Weights of a small multi-label image tagger.
Data: trained on photos with spoken descriptions (Open Images, Localized Narratives), 101725 training examples, 35.7 epochs.
Rows from block 9 of a small multi-label image tagger, named by matrix and row number. Rows with one number belong to one neuron. Each number is 500 + 40 x the weight over its row's rms, rounded and kept within 0 to 999. All counts start at 0. Numbers have three digits each.
After each neuron's rows are labels from the 100 images, of 14848, where the neuron reaches its highest value: "top examples" is what is common among them; "patch colour" is the nearest of a few named colours to the mean colour under the peak. Only what is clearly more common there than usual is listed. The data: photos with spoken descriptions (Open Images, Localized Narratives). In brackets: how many of the 100, against the usual share in percent.
# fc1: MLP up (model.blocks.9.mlp.fc1.weight, 1280x320), inputs 214-319
# fc2: MLP down (model.blocks.9.mlp.fc2.weight, 320x1280, transposed), outputs 214-319

fc1.431:512534518563437464511501586416537456549520488515494559514538430440572572539457510532510501490511468431511461509443505520459456503492501514502488514453534440549510512538519507545463554535513414587527514450518482443527490533482498582501528479522509474494509534499487493469511509538556518490567518480535479519498470421476
fc2.431:489513507492510448524472507507558517431488476509537530473578456521489494485549516506529486467529475496484459549480486480551453447464511452530517474471466477436447496541568519498536436486538494463502561492528458547491532480518514545504535527576562483554526447538505472441438510477522517547551537452472496501466532464500
top examples: text has "wall" (51 vs 19.9); text has "table" (40 vs 12.7); text has "holding" (37 vs 16.1); text has "wearing" (34 vs 12.6)
patch colour: pink (31 vs 8.4)

fc1.194:529480543527503458467582506403535460487469507451423478529454467453582509472493476515566539493467509473510492489528460511551576493525531407561540446463593479555505482492477470466505543538532522547542549511534524501476507490441550481532399482526460460585555432542519510469451527533478525466516511478527458529497519497459
fc2.194:490468444536551490515494533427459465521500577505488504477476491590487475485479605462527406561470446512510542585557491524422498500541489484500511526529450534606501505519534499504464549513454513498508443515446442422565481455469543579506635482564462496554476554441504496511457542510466504517519511457474464484477500570574
top examples: text has "trees" (93 vs 27); text has "grass" (44 vs 9.8); text has "ground" (31 vs 7.5)
patch colour: black (32 vs 10.3)

fc1.99:493549492481465498500500512479481518573532507489560476501461512491587530517477530484538460471479471477497434482473495441480541508529489499484476585487512544485559467538524597426455493538474471536467530522494472510469466476501476449467540537528534508481525545466544520539511416541565449496457497479517495432469504394476
fc2.99:572507504489436557509449443498504520466454464450508502515567474499465505484515508499490501566501462509511518507485471418572396493491537534531478479549478453454484493454473506523472508514543474471532472558509499457494563470465550547482508523442511503486480457529530482506482554529473559511598493517448527510543479513487
top examples: text has "text" (26 vs 6.6)
patch colour: pink (43 vs 8.4); white (27 vs 4.4)

fc1.65:504537563524461468503526497512521490451534480449453515557516523512479561514499425420527533514504483441516485454546500487501484491521466401509563503541532480539491512534490544573509492485502492487545543486510500502494489490501456460457482489571454426451513448522463469533500549416464447559443515490565508438437463515429
fc2.65:531537555569520580500529514445518474531442467482510519424533487510478538515510510544523504506512524483515448463550438566504577508474552482510458580514498453465494461529549483488513496463441446567517525432456448494507500479565470482500484567478507546416491439377480582358455530525485542568476510531484460482523503481511
top examples: text has "table" (40 vs 12.7); text has "sitting" (39 vs 15); text has "chairs" (25 vs 6.7)
patch colour: brown (60 vs 33.5)

fc1.171:540506426584488552488553526486507492517483466403493510516502538493494521535572523498524447498444505522477492452497462484526508470563499513533472512474516522488471463497446475518427533496506474545557470532511513565495418502493527562499507497507532462393538472454479478472405580509548464423431534516574517512542534539528
fc2.171:474523503527479450481507508501529560463525512491545490480493546510503488490543514485527529575453445470461557563475497491427491560510408513437460537465614471459519533476500458471509491520489485467506473529542506458474601472577467556525548503454563542458514515516485556491518547489537483454494553511551480420527540570505
top examples: text has "front" (27 vs 11.2)
patch colour: black (62 vs 10.3)

fc1.250:500571504518553497567507515537523481486506549430522460526488437514571493540446541507565553481427498469547393474501494660537467447457478484560528515477514533519532565509460478483484567476470476561552512413515515499462533545435512486535443511456488444457442475474523458539447505550498481499451541511518553501481461412569
fc2.250:451545466513558509471465452492496434542516552495519497445537495432501465469530437509385509483488533444500565513502487459520456517472505539484450476477537401530461540500512530554573451496491483523509403513541455494462464525487570479488467489463546460467530485479524531476536467487451482539522529554530521449586530480526
top examples: text has "sky" (62 vs 24.5); text has "buildings" (40 vs 11.1); text has "water" (38 vs 7.7)
patch colour: grey (69 vs 40)

fc1.108:508497508515486508431485526503583458526485492494535432531517508508595476480427446557482453539510515506499469489432476425475499483531524555523539487585499470497486482607504525531452489459523481493497487490491507451505500531446505526483507503447411420543440512442478552503552466535633513442503486533508498520476534487498
fc2.108:494464517539466511537484531499398509489619543447526437443496538477472487436489495466561554627495435586571522481557481522464538510493473523485520451542465467494531513481508425469529533552449551468471436517502527483484546424533544487549525459542481582462496495528428513487428557481477474487489517450504486508523467562535
top examples: text has "grass" (27 vs 9.8)
patch colour: pink (33 vs 8.4)

fc1.443:500516403522548516538443535523495531506492524520547424535516477538503507581475514454446472512491507451438458514487481532414451538521524534516469549498492507519547476566464503568410422485525508522546498507451486481495485579478558445414474490576479506487428509507584441500418494515543505466481497541493586535505479474517
fc2.443:472456520505496515500486498485543478518461541507495521455526463483431461477494568468532568492491407506541489539552507446496528463552545513446482532467525488471577444517457495466568488498508603522473512547501483539460457395466524519471492530489539499498566537422524517535485468487435468493516547453478498429432549469535
top examples: text has "standing" (54 vs 23); text has "holding" (37 vs 16.1); text has "wearing" (33 vs 12.6); text has "woman" (25 vs 9.7)
patch colour: pink (40 vs 8.4)

fc1.331:544519524545563528466564477416527494484455482468479476562505544467496529524460480547506445545474525498459488544486491512533551539564478484491510552530507496502498498455506531540530455541530459488521527494414451515502497446472527527547442591500458495406427388497514560502539541548495491469492497499461501481510469508503
fc2.331:439509453479490483518470516564453515555470544478471452526548500529500480453463545467474522455443461469549541538572513505459440480474481545554449579373506478478566486494475528430529538464457538513511511454540541475428574560506488464499553464550510504531558485566557523479454445490505547440518498479517517470458456443486
top examples: text has "lights" (51 vs 7.6); text has "buildings" (42 vs 11.1)
patch colour: black (43 vs 10.3)

fc1.366:526573531531491535460542424487536482489547479509596468514497493492499422547397518516582429477460571426443425510524476491530482493480527511513493510477483566515531507545405457515475481515491502502507527473512407543499418500435477491475485455479502473467459499486495523525541551524543563508534468558541560451560492481427
fc2.366:498470521525506523510409481554495492526491573539510429530556462525473487478526523330520399505514442481526528474514492582505404476485528495500480512477507458446525485526517521484483459435495521454481559520480509456531525534494557516468521513442493480482498476540523458508472560507489535454466490441545580536464465478551
top examples: text has "table" (72 vs 12.7); text has "wall" (69 vs 19.9); text has "sitting" (66 vs 15); text has "chairs" (43 vs 6.7)
patch colour: grey (67 vs 40)

fc1.166:513529490496463523426538467543476493488495476435546529516554494519506471488584479495455521575474574492477520485477550584452598527503461480511518506482490478516550476506489456550549408509575469451495480515425512554516442550516575508565450562551542490394503463535536501512413473470562498484475538547498520473512524463532
fc2.166:462460507453525518529456442470522508432531486536497472416526529428483471468557453475450557481531506461453560460489510455388515507438497489423497460454451533537485510503560529433466499532462527495499525488477505521475600500479481490490566507505500504514471580505544469558545490505496441525440426510521507545411510566482
top examples: text has "man" (44 vs 12); text has "guitar" (41 vs 2.5); text has "holding" (38 vs 16.1); text has "playing" (37 vs 3.5)
patch colour: black (84 vs 10.3)

fc1.507:533519499485493532486526476477516508505535479521522495514595529472512427514457476473506456489481481478531460471430526499456455541449478480444489511403441487438549527537501415472493462519560471462490484471462506522490518459447519441571516593539525475578476464488474514537472578479524477490541430476511496523510499510422
fc2.507:505531489473525560508469511465475474489554563485561551512487523579525508490507480526548497531515545480445542623449513541471437503531503444470466419467518550532515510492512510507521558521460567557562524514529461468474565509497492471443521536460484507542446509560463508453491465463521470479494537457495537536473486436505
top examples: text has "wall" (40 vs 19.9)
patch colour: black (27 vs 10.3)

fc1.148:531518471498508474556476591535438495496522401576504503474503494457546589516490412472500517493500455464468513487405524582464473500494525506474504454483459498522532511519512497460446498529498455576561522456492426547474498514567486516518498576512510463541491472573515461550495416439521548524466449533491504504439488447494
fc2.148:499507503436459464374509460517528477508496511504504511482471517508507478479458551454500457523531505603515523477553559406562532519486548553537531463495566526536530427557480408464492528509528534471472506484430497479490603452481492557503550456568449482489473453490563490508486500569502540465543521520493524491510446528424
top examples: text has "woman" (29 vs 9.7)
patch colour: pink (27 vs 8.4)

fc1.567:508653472519426485518504563563517525567500510490504414495537526538539495527507523446579475522453526482481425479475497593530539455529493428496514560498509525484550446514478548483443579471506519610505494449565495517550459501535505506514509495545495447536547519428520480522474451471489452433463525507535516506499543457537
fc2.567:445405478471496454442485528494489518419466520498480493489536500522526557458492435550486492502541405501466539474491550460491513514465503498550507434510509433452450517504517533503520520411494529440512503561589518514527568529480507445426415480457491554514474537536490513465435471537441522519489535576449488477517469511475
top examples: text has "people" (55 vs 21.6); text has "buildings" (34 vs 11.1); text has "road" (25 vs 7.9)
patch colour: grey (74 vs 40)

fc1.234:566479504474503492476577487474527500454485539471564475511476475510521512521465521459566457568381542536511440543490560451504539516517448489522531533575515470470500413475535499435471489440565517544613516534474481481534475541396466511520472549468410533451457469510499438502508608503522476470519482496486495500570453478506
fc2.234:514512565511511536490510442507409548456572477575587507431534542535525478478616537482526480565496557543512475487486480455480428489420587477475458484524506441548480499456464500533504467480493488448416438519466527493534579460503439492563492412534486459585524496514505540445469484504515573439476480494492464552437578520544
top examples: text has "sky" (85 vs 24.5); text has "trees" (55 vs 27)
patch colour: white (36 vs 4.4)

fc1.758:497521482511484490525521518480498504449437474538488494595522497474520463511473492547500496473517547497481497509485567499548487527539561453507563455574451520469550430549420453576524497551505484493507490583422526493553470470392535530514495534490424494472468517515515487510570573460536457465558469498455518419543529517550
fc2.758:507525474506572502471436512567455518604525557473553521494476475557600461466443476481453461491437478496528508521487525443448509534495431484512500464430536516499514526484515530466573600457476572514519474502548489531448536500486465483519532477535565498483478472522535534522502481506498451530458558457518541543489511489534
top examples: text has "lights" (34 vs 7.6)
patch colour: black (36 vs 10.3)

fc1.509:458527468526421487496496479473504415567467498515461528536501508484510417481454455508471488511466487555501463485493478481530520459533535434517539473478452471468474450576496500417524474526572493426544547533518506491487534538454544456569479472496451487506478508533468532558442563545515446501499593507577529518489588518462
fc2.509:561472501471492487442507568536492507558583497490522530469491528480469490553508525559520521395528489499464449502505476504494492474495475456469464496584503554504505574487482542521486518474470478426555480361453475555552468509512429521449465540555490484488464609497502444511499487535477485507531532462481459448513521470483
top examples: text has "people" (61 vs 21.6)
patch colour: black (33 vs 10.3)

fc1.272:556595522516566509544495512461463485570568556493502468504544495479486540566414458544500504470495491445552477523521480538489489484535502448484543489445490486560380471500461457467489503461457450519492501514492497548458497516521535463423473546556488427512485476536453434423557534470510545477466547510510578513534516497476
fc2.272:568519560557543643518471561513531428446546473454456454513489537523549491486455458475430479498518557446501446585544420582589530524457443499516526547482494446476514524555563500498465565467511516448421462517482465505487532522512468492509430530473559511496470500525481524469420546482491565471491485528455515518557528565505
top examples: text has "table" (64 vs 12.7); text has "sitting" (58 vs 15); text has "wall" (53 vs 19.9); text has "chairs" (37 vs 6.7)
patch colour: brown (73 vs 33.5)

fc1.695:515504469509542511514481448478497499502478509434547513565496516486512496509472546505451403521525553384512412545540455519533512579513479505468507578431506529463557498477509585485521479542517514565497446469379463557494419503423518529508544558554514422517480530485515473545507559509482414448591503495551575480485552430446
fc2.695:421518560476445455450491534565508493415542511480492526462510513457477519503587439499537498452549500537507509465477428529544487458484512509505492441499465446499436471523531503490490464400506472509424506451541477528421493531511439496515484534548510460545529494534416479517574514564434520467513478535534526542500498495469
top examples: text has "table" (37 vs 12.7)
patch colour: grey (68 vs 40)

fc1.485:496511438541485459525563495529575456526398502464507537494507514512515402447425552511450543511404518510461494533559506503533519445505468474515466497479519477578535490447510535526547479488527549570563531478459532501396479521489515526522495503536502412542514486425500535467506522532476454521442525503510453439514555513512
fc2.485:548570535513492484470461587563469405496541506506478467478528508490546459481569519451528500489494517535457457561529442527512485481501502542461487562458512526481527474516486522514505550458553549571556495545479478483489559468476498515560471488523555499434466502489497529517502424466459559487451537512484476510519469521524
top examples: text has "trees" (59 vs 27); text has "road" (38 vs 7.9); text has "buildings" (38 vs 11.1)
patch colour: grey (75 vs 40)

fc1.151:561563575507468564483548479458440464519515529391476531459468535514495496536488537497449474532456554473498512505539497456521525498560478440444544510468489456549503484483496525490511543517486473573483526580524482590477455519513560504510487522531517418432476423511410452501472529500521435464459502532495454500469564524461
fc2.151:482509584494569499474522559402502537440543474512568490521530531503497581518535535469506518539507517422427550548508452489459458516410544526477438514520521472508452521473496479538481476468461485520450503485460498510481601406546498462499461490534562550576525516540513575561475605485446580513592449507490501508523525514467
top examples: text has "table" (37 vs 12.7)
patch colour: brown (64 vs 33.5)

fc1.264:469516420524504497504495484492555454560536508468510502508535431526493481516492472554472441527519507470476449495500479499485469504564522482569516442546473502544482525548479477581458456505474481488530443559391447514497442555498518479472489531532507451513440482539520415461491474505547501410556546517449566446526486456457
fc2.264:570481545497490496509503489498522465493538523649544433517557494405478530480491582494503525466534488481473532538498470505430455454527548495482389544480457519512574532566451454498448576558503528542499532482417489473500465488502438466468601585486499542564481578512517458522474501468467476471504452404553507485484454504542
top examples: text has "wall" (54 vs 19.9); text has "table" (39 vs 12.7); text has "wearing" (33 vs 12.6); text has "man" (29 vs 12)
patch colour: pink (25 vs 8.4)

fc1.113:567520411552429474556551522474515461590542479430556447558518488443528502537517517434421469517486463531475497489441535459484541474581476489505517477527552538510496438529421586436476494527480501496543510494498422498467576489483449469502446539495507523516486476534489486508493492521485473490498484499541555478475512497555
fc2.113:515470566512516512514414434468484493478470459484554510484561504463462540528513544542472452476490546514536492549463513550421424516506535465465477529500476541440546543485437552557483538462510494565492488534508443500484470494548500493526495509521513455449542512493518515512498604528473496502482492515485455571527527569549
top examples: text has "text" (44 vs 6.6)
patch colour: pink (42 vs 8.4); white (27 vs 4.4)

fc1.486:514515563514439556507574436523508493505554458460504471458606469503488549554510453480545485511480521457431516492479507539462472505519476511488528513542558551541463467543487553467596487446485411511535554458457401514550538495528470524467442539463578507584523494529437443500561538481519487466478540565567553483442564517522
fc2.486:501484497426530442562523493478537539519507479488478447442475537574528523481553507522408396491545521530501543481458519454547499475474522483505529559576493509491504499538529478447407503574498530468494501555452453490544516515485454469559502512525516528456506525450474509436500435510556520493533482467426478483429419549490
top examples: text has "people" (47 vs 21.6); text has "table" (41 vs 12.7); text has "sitting" (41 vs 15)
patch colour: pink (33 vs 8.4); white (31 vs 4.4)

fc1.314:478513411588422426526471494535566520577409462428473451539572478531492506512506473528526457583403451417532519446514555536485466529506579497483449530439612474490475425456518541506479588475534482544533469501565469448520482454484485469549477511507540539521496436463501465494511509520553463426536469531521524493597541497590
fc2.314:466524513492562499497531446466493570571566552483530504489500505514494514531531516483458603580572540548467495528497527521529500504489545515451469540460514522450521450542514473441604459577498469490507453478444476490544574487501499479469519551473545487587494541420468447497503466531517422443515481440533513501507537517576
top examples: text has "sky" (57 vs 24.5); text has "people" (50 vs 21.6); text has "buildings" (41 vs 11.1)
patch colour: black (28 vs 10.3)

fc1.752:503434508448521510482576495539468516505549478558526451488491509592549493521537548512571553508507458503430531482491533492573589569477530503468498550505459543496455519566457463427448536513562452497479544551459503595491519512487470437481480521546499509604508471505475549467485597490472524457497547498536480487519521505528
fc2.752:544496542533528480481501503488485503516501476525484531534532417445440464481459494438416486475487535464528549536503544507514525516458466471577516489515523545560520399491565483524538560415470548541569479492529472516563507458407536567547521454551492473417510433538510520501461449492493512538521510486494498531484498450575
top examples: text has "table" (31 vs 12.7); text has "food" (28 vs 3.1)
patch colour: black (34 vs 10.3)

fc1.621:514478477472471523539442512527480496483451472490474542492472462468487494483497458453507503466480525478525498591523470523535540469571408487575488454497519488479493451492513567508517545501503488546581492494492500506461511535499496498503493586553517505477506478492446476503428446516501506567498529533562527531583512436489
fc2.621:456463540466482526471494503515501589475435501557461478508559561510495468521549467545490423489589547523496521504476480484545542494493501460475552538607505453503519543496541451504523556541483459471529472518398554503538543507517581544496492462514474545473573517452494469456486521417519442428487506462505503467458521616503
top examples: text has "road" (34 vs 7.9); text has "buildings" (30 vs 11.1)
patch colour: black (35 vs 10.3)

fc1.213:470500408537488499462499543534533493498475485490511526491495504489507459522548510459437475510486452538511480460492558553543523548587471475525503500502491501501462434484477480581487484466550443567462407501533537560426435415466482553534477558522548512440485490500462494505492501512533416508456557518555550453542535496501
fc2.213:510466505531555560437439491483472484396493518525539453442526546513445496486539499595563572550548557526542503495532507476532481564473504467454491452466512525490499514538511495554512447524429527528436494479484472517477475487485507481558502525454475563476557525494548476464468560464478566479418482539462496438519513496472
top examples: text has "man" (31 vs 12); text has "woman" (30 vs 9.7)
patch colour: black (38 vs 10.3)

fc1.652:513476450479485525440533514519526482538573540523516528586525448529546464535521519498506553608517514526464492550509508508467464517513474475527517408453554543536548417523508507468458504481498499556524531491494433506408572512432431511554530529513480496503549487541518432543462497495465511502502434462470522474533472460473
fc2.652:460476525516484483543475501456493444443470506513502449501494473482554594510554611541459460497483460496584541530548480521494500538471565472503447541416481519521521448504524523477537534562533538486519498454500466489514505514484546571535547439527552504465546490506528513531434541530492540462503431507450423539504473531523
top examples: text has "trees" (56 vs 27); text has "sky" (52 vs 24.5); text has "road" (30 vs 7.9); text has "grass" (26 vs 9.8)
patch colour: pink (25 vs 8.4)

fc1.134:456535528489538496503518564533544461485442478471504528457465510502467510483514492532521576543529492472488468472490557502528509550498489508517571443511515471547488489420438448523506524541471502434539524557528476553529495561464553475480528474531490513544604409485501447485425419484488527435554532504502509517471512448455
fc2.134:467509518503430572528540457512567453502508543553531497564557515503506476533536556492539516487477555454518478474478495524469440550459485496462516503522555475533536501509427502581497445489452496620465485428486455458524463448523496538462494492476460562558465465448504522497512575478456520550539490455480473435570548485512
top examples: text has "people" (49 vs 21.6); text has "sitting" (40 vs 15); text has "table" (34 vs 12.7); text has "chairs" (25 vs 6.7)
patch colour: black (64 vs 10.3)

fc1.757:488513452482560453499581418553569522455483501486519421546578542496477465487456449581533489541501531450448475476522480528505533553446515459504503570523579568510495474467456540547463462540556465499500487505506453559483466475500471482475489521509501466539481509566465562562569569501495490400527473515516486511498519426498
fc2.757:464470482551553458471500474511484598469563526592577525498460481424525432515541494475514571490497489505460556513446451550447536472473509551498564512460454536496479517523580501521515409447537489553544498519398457570481477505473520569472559561542504458486531493517476480469519457547496468487491491452573466432521530568478
top examples: text has "table" (56 vs 12.7); text has "wall" (47 vs 19.9); text has "sitting" (44 vs 15); text has "front" (35 vs 11.2)
patch colour: brown (60 vs 33.5)

fc1.710:563522432530556508532497485546504503542514529452576498493589435488489450533517481496467556546514490485465489503482518530541568527518477506443555519511516552546516464498439450532455515541550513569496513460487492508505433547466485459514483543499549457504526470486494533526488508464489497518531543519498571507497533390449
fc2.710:481462506472495417493380567534419431583412442526496524500510429551540557505489506548518497549509520477500520539592522538571450462501538474519494546422483485424505474495508510565496489484423505523466546378478528451510428553518560437492487463502538526523519485574604507548437464519545573484515542470513466520452525486489
top examples: text has "road" (36 vs 7.9); text has "cars" (33 vs 2.2)
patch colour: grey (72 vs 40)

fc1.713:527512524567463474547476470481456457474481464455511484540505506453504524493510488459505452457488573442407451508495549524590536476572476506543515543503535423531510488433441490482483513572485529487547462529490478497557510497481484508538535501539470449481527412587458484472403439524476502456467537454509526493579521564482
fc2.713:512504505487466477523453487498498513507446453528489549510521477480504494483552446491593542468479494430516538545498493534476482576470483431455440531489544409552486439481472457535518550474530491510528516470510497464453497423579465550539510476505522550542508474487541534496509456512539604519521536493541540432535514467522
top examples: text has "people" (46 vs 21.6); text has "sitting" (35 vs 15)
patch colour: black (80 vs 10.3)

fc1.210:486494520536455513471519510459422412597492458501531525515499514503473544494554425421510496530497486460446516524485586504508488555517511494506473452573474511519435421566519490516446449558534468487485449488500437466484467462487491499482496540519491487448509405422492428511461525467530555437524523513489563428569510489441
fc2.210:533447506492547504481403434514517501509424505444429492597493528438478513476433480498511482488464562457486497470502465540554449489552464492508543494524583463422513509509440500554511485470538544473509481507530514445516498563513487504484423495554517503497475471527487486495467489597551580524516513502487521539541563578539
top examples: text has "wall" (64 vs 19.9); text has "standing" (50 vs 23); text has "table" (49 vs 12.7); text has "sitting" (41 vs 15)
patch colour: brown (65 vs 33.5)

fc1.33:524525551513512493544521538542557471503454464456487549621524488496506515510471502529505458517510469523526461477516526566522521529488464431461548428533566502475516489541520497511490463503470482505492470488399488515598445522506546483447487508604435490523522409514490470555548468500497512449526527468468551470467516507528
fc2.33:537478477493515512464495534543437468519554453531543456435567517506449483484497494501489535464494493462499492499561441533440538430410472534423479466457540515421553552505511507377545540513534465489500500507497518527425486468518539463566463497448536528524498540559486516506461449438467554480459524517521458497499541542485
top examples: text has "standing" (48 vs 23); text has "people" (44 vs 21.6); text has "ground" (32 vs 7.5); text has "grass" (31 vs 9.8)
patch colour: grey (70 vs 40)

fc1.130:499471446519409490540564464451479451582460506499469437534522402481514437511511493491461426471507484459505477450425521517450495528553481512488494484519543532514538520528446536498471452544505530468513553521474484506470532509506475432459486545530465473525466474445491407549567492551617462466542467535512557442504458490509
fc2.130:539452558500533540504463483528465542435513413521446470466561502472492566494515522512563465513457576534544483486547539556565408523409519528565433486457452477458532523452526533477493490443521507510484498456495503504483483490555473525490508511504551531520543476487578499475492570476486561494565470517508487471550526487487
top examples: text has "text" (37 vs 6.6)
patch colour: pink (54 vs 8.4)

fc1.154:476459513508495513554520497481538500526546477521518501524523434516494456508518470473540465492548547428477508473495425645446505567517488461545500488516515501459499493590446498589502459496457508482512478476520454521496526479511509498494572469568396512573507507524476478557521532506553478523507490609564565479595534510462
fc2.154:535544556505479514534514502423508447543504544591507501440537516465484523506481515489510486424446491429516497559508464450533461501490500490438431512466479451551474462491394460464472505574539484524429524522507485529520490487437495532515562550443494510539487582467523559442467410478492496478534477458441478513486506477475
top examples: text has "standing" (58 vs 23); text has "wall" (43 vs 19.9); text has "holding" (41 vs 16.1); text has "two" (35 vs 11.2)
patch colour: pink (27 vs 8.4)

fc1.572:531567492494493514462549538394490468481446529457496459458552434500536501565489552494535451454514566452432487484525535514527518537517523521483515538410474483481524411486514516547485566534487505502464538550418441565574523444512577479543477608589503464495531468456438478496550503548492507477498514575448555444476525497453
fc2.572:487481531540479615480468460551448464529552545508517515449533529501486448516526582438623459417485499481478474541581435551473459497458485455503430487504539480475464479464476505473471478478489492530572464483506565462445507492526514500548474480502653601484526481426486495427486530482517508542493502486478537507493526501496
top examples: text has "lights" (32 vs 7.6)
patch colour: black (36 vs 10.3)

fc1.178:603582524576539511428546517460530469502549484480508552474483467511528470555488484515469479487452493510456482481506505466508502598540507425511481539469518490565519508483571455514489523512517466491493534457492477599485479465447474509522396551612522516450526498496440499529556501448508534474502506503526542473498563421440
fc2.178:587480470478509511479447445508520516524437509492514447478547542551481462488460485539482532433438503472545503483559518540523439506480466513557524526477480502472495523528499486523512452463458519502457564429496513508484488482532512462487502471517494474543481487492535514501443532579542494482484489491419516443452571609508
top examples: text has "standing" (67 vs 23); text has "wall" (61 vs 19.9); text has "table" (58 vs 12.7); text has "front" (27 vs 11.2)
patch colour: brown (64 vs 33.5)

fc1.127:506531484504552552535554460422542482431445508444487455578502460492456488502515465533503470501526602513416454496509521550589510488519557523567554510524507556463474460497473478482520481487538458426506473499462506566520412496498537478517535510508522533493488417480476531470515501534504459452456489485454519473511493493569
fc2.127:535481470533425479485442485530423552556502444455543512450535515513543541487505558466510533479456489486507509448557510469484478498519478517500471545421501501460505464471490595448529472441418573513521511522514524481509488537533469520508489436520495497496531406533495514449463484500524552451448452467468476468499515509561
top examples: text has "lights" (42 vs 7.6); text has "buildings" (40 vs 11.1)
patch colour: black (34 vs 10.3)

fc1.532:510526567497452461446562482466591373462497510455468464584499456494456461462459504483494437511486536519512525469485498506489435536554488489530547493515466439464478567509498447519554514543559493520540493516464485453432483546321499494470496537476485506510455455453429462538442547540490506493480464500496526542505510508450
fc2.532:519529506485536429552480533511496530541480514538474452539453561517453479524621547424508511513546508583464552496441530490460481489536508487498452583535533497519542490470486521459467472446521494400486538466508491568475443574585509438497477459460487435447612538469484553552555521483512423530468517477527519456517531470428
top examples: text has "sky" (50 vs 24.5)
patch colour: grey (71 vs 40)

fc1.672:539527471472492451514529545513513446510453522439496526508512487483567468508478470514506501474463555559540464559469515468542506520546547505520593488502475471558506510509427465524568564442535400507506586433487508490491499449465485524513450493506499488553542481435509401465487468432443512466460440549516490528495520540509
fc2.672:513423510478546447483469525485500546404508516530439566466492453471523497484491479418528522529521461513479490515470471480431490511426522505509482532413476506524545518448578590520428508468513502480515514551483488494451540482525472451459562490526526483495543517515545434525486458501490514596515473478459545511492467397471
top examples: text has "grass" (29 vs 9.8)
patch colour: black (37 vs 10.3)

fc1.423:503553519472494453492512516498509474500570400572503492482526444496506413524524508544529489485483508470506547534528495493494485542491490488509520471471483523534445522520489435561507506507491450487495548545483547542465506522480545490510392503488443485494467459515473528519511503425513524528486533544515492558526544522394
fc2.423:496492591523452510486509497538518509538516503518434429542546484514473517491508460454489492423500510499497465495503525544476494522495513515485471492557491505503508494496462474576499418497529579496470518466412487489505435503515490530431484495484508558576473485513527476505543453576568467509503563518460514503472530524453
top examples: text has "standing" (55 vs 23)
patch colour: black (45 vs 10.3)

fc1.273:487472401504494441434505506548466497491522471537517508506536489524532513472476518526537529557475518493524502484502489527584549546498488529498507492525523518472515520510497475472458503514570456503525515490452529501522489441543460482478510531587467491534560455473492492519469499466581504521516469476528498492481540492439
fc2.273:504399544411512466476550511488464512473477483472513517492459536536521552515520586522483475536515491535558547475507452463453496535491515446517485464424494444462484533507498546474493486502486442460508489494569446473459495515591468515485514501490513517466483577502470510515549518533429499476488502490505443593535422550469
top examples: text has "flower" (38 vs 2.2); text has "flowers" (36 vs 3.2); text has "color" (32 vs 13.2); text has "blurred" (26 vs 2)
patch colour: black (27 vs 10.3)

fc1.218:515522434522470523531523536445539459543505401530517512518542476476484520596471518497448480513492522474499498522450507591496423515540458476490474625499469513532440450557503504549429548577512449602471521494507471459537506524446501525508503559527523465558436496476478498465492452483494457588522488579412552498553458426527
fc2.218:543445467459559472529563529510500550438494526510531455539501571552533457494493487473453515583485430545448518468559519462500507481494538509531494503506480421474473447545455485430432497535511495479453495401492558553452525557550439482518565454467449520560537521585537483559501478519484534490527536476526517478484471568485
top examples: text has "wall" (45 vs 19.9); text has "sitting" (41 vs 15); text has "table" (32 vs 12.7)
patch colour: pink (34 vs 8.4)

fc1.506:479528474543537504496576484444492418531525520472518538544510508514488497499459420527463507506436556423540524552467468474561480449516490408502517473527574520488443570474445469547542530504520452577628441526482476448526496463494544505572511520499569513525470443490414490514526580495511441508510440503484535432522546510507
fc2.506:477550508466463487411550501485557528523451504441524534485474498546473478516408535560430549522494556445534491474456531517577445578487563421495439481524591516501490513480446444509579526544517458485489461524529486472457599537521511497489505492452475496571540494413532519539516445508493474550485555479548504444460472488519
top examples: text has "lights" (46 vs 7.6)
patch colour: black (42 vs 10.3)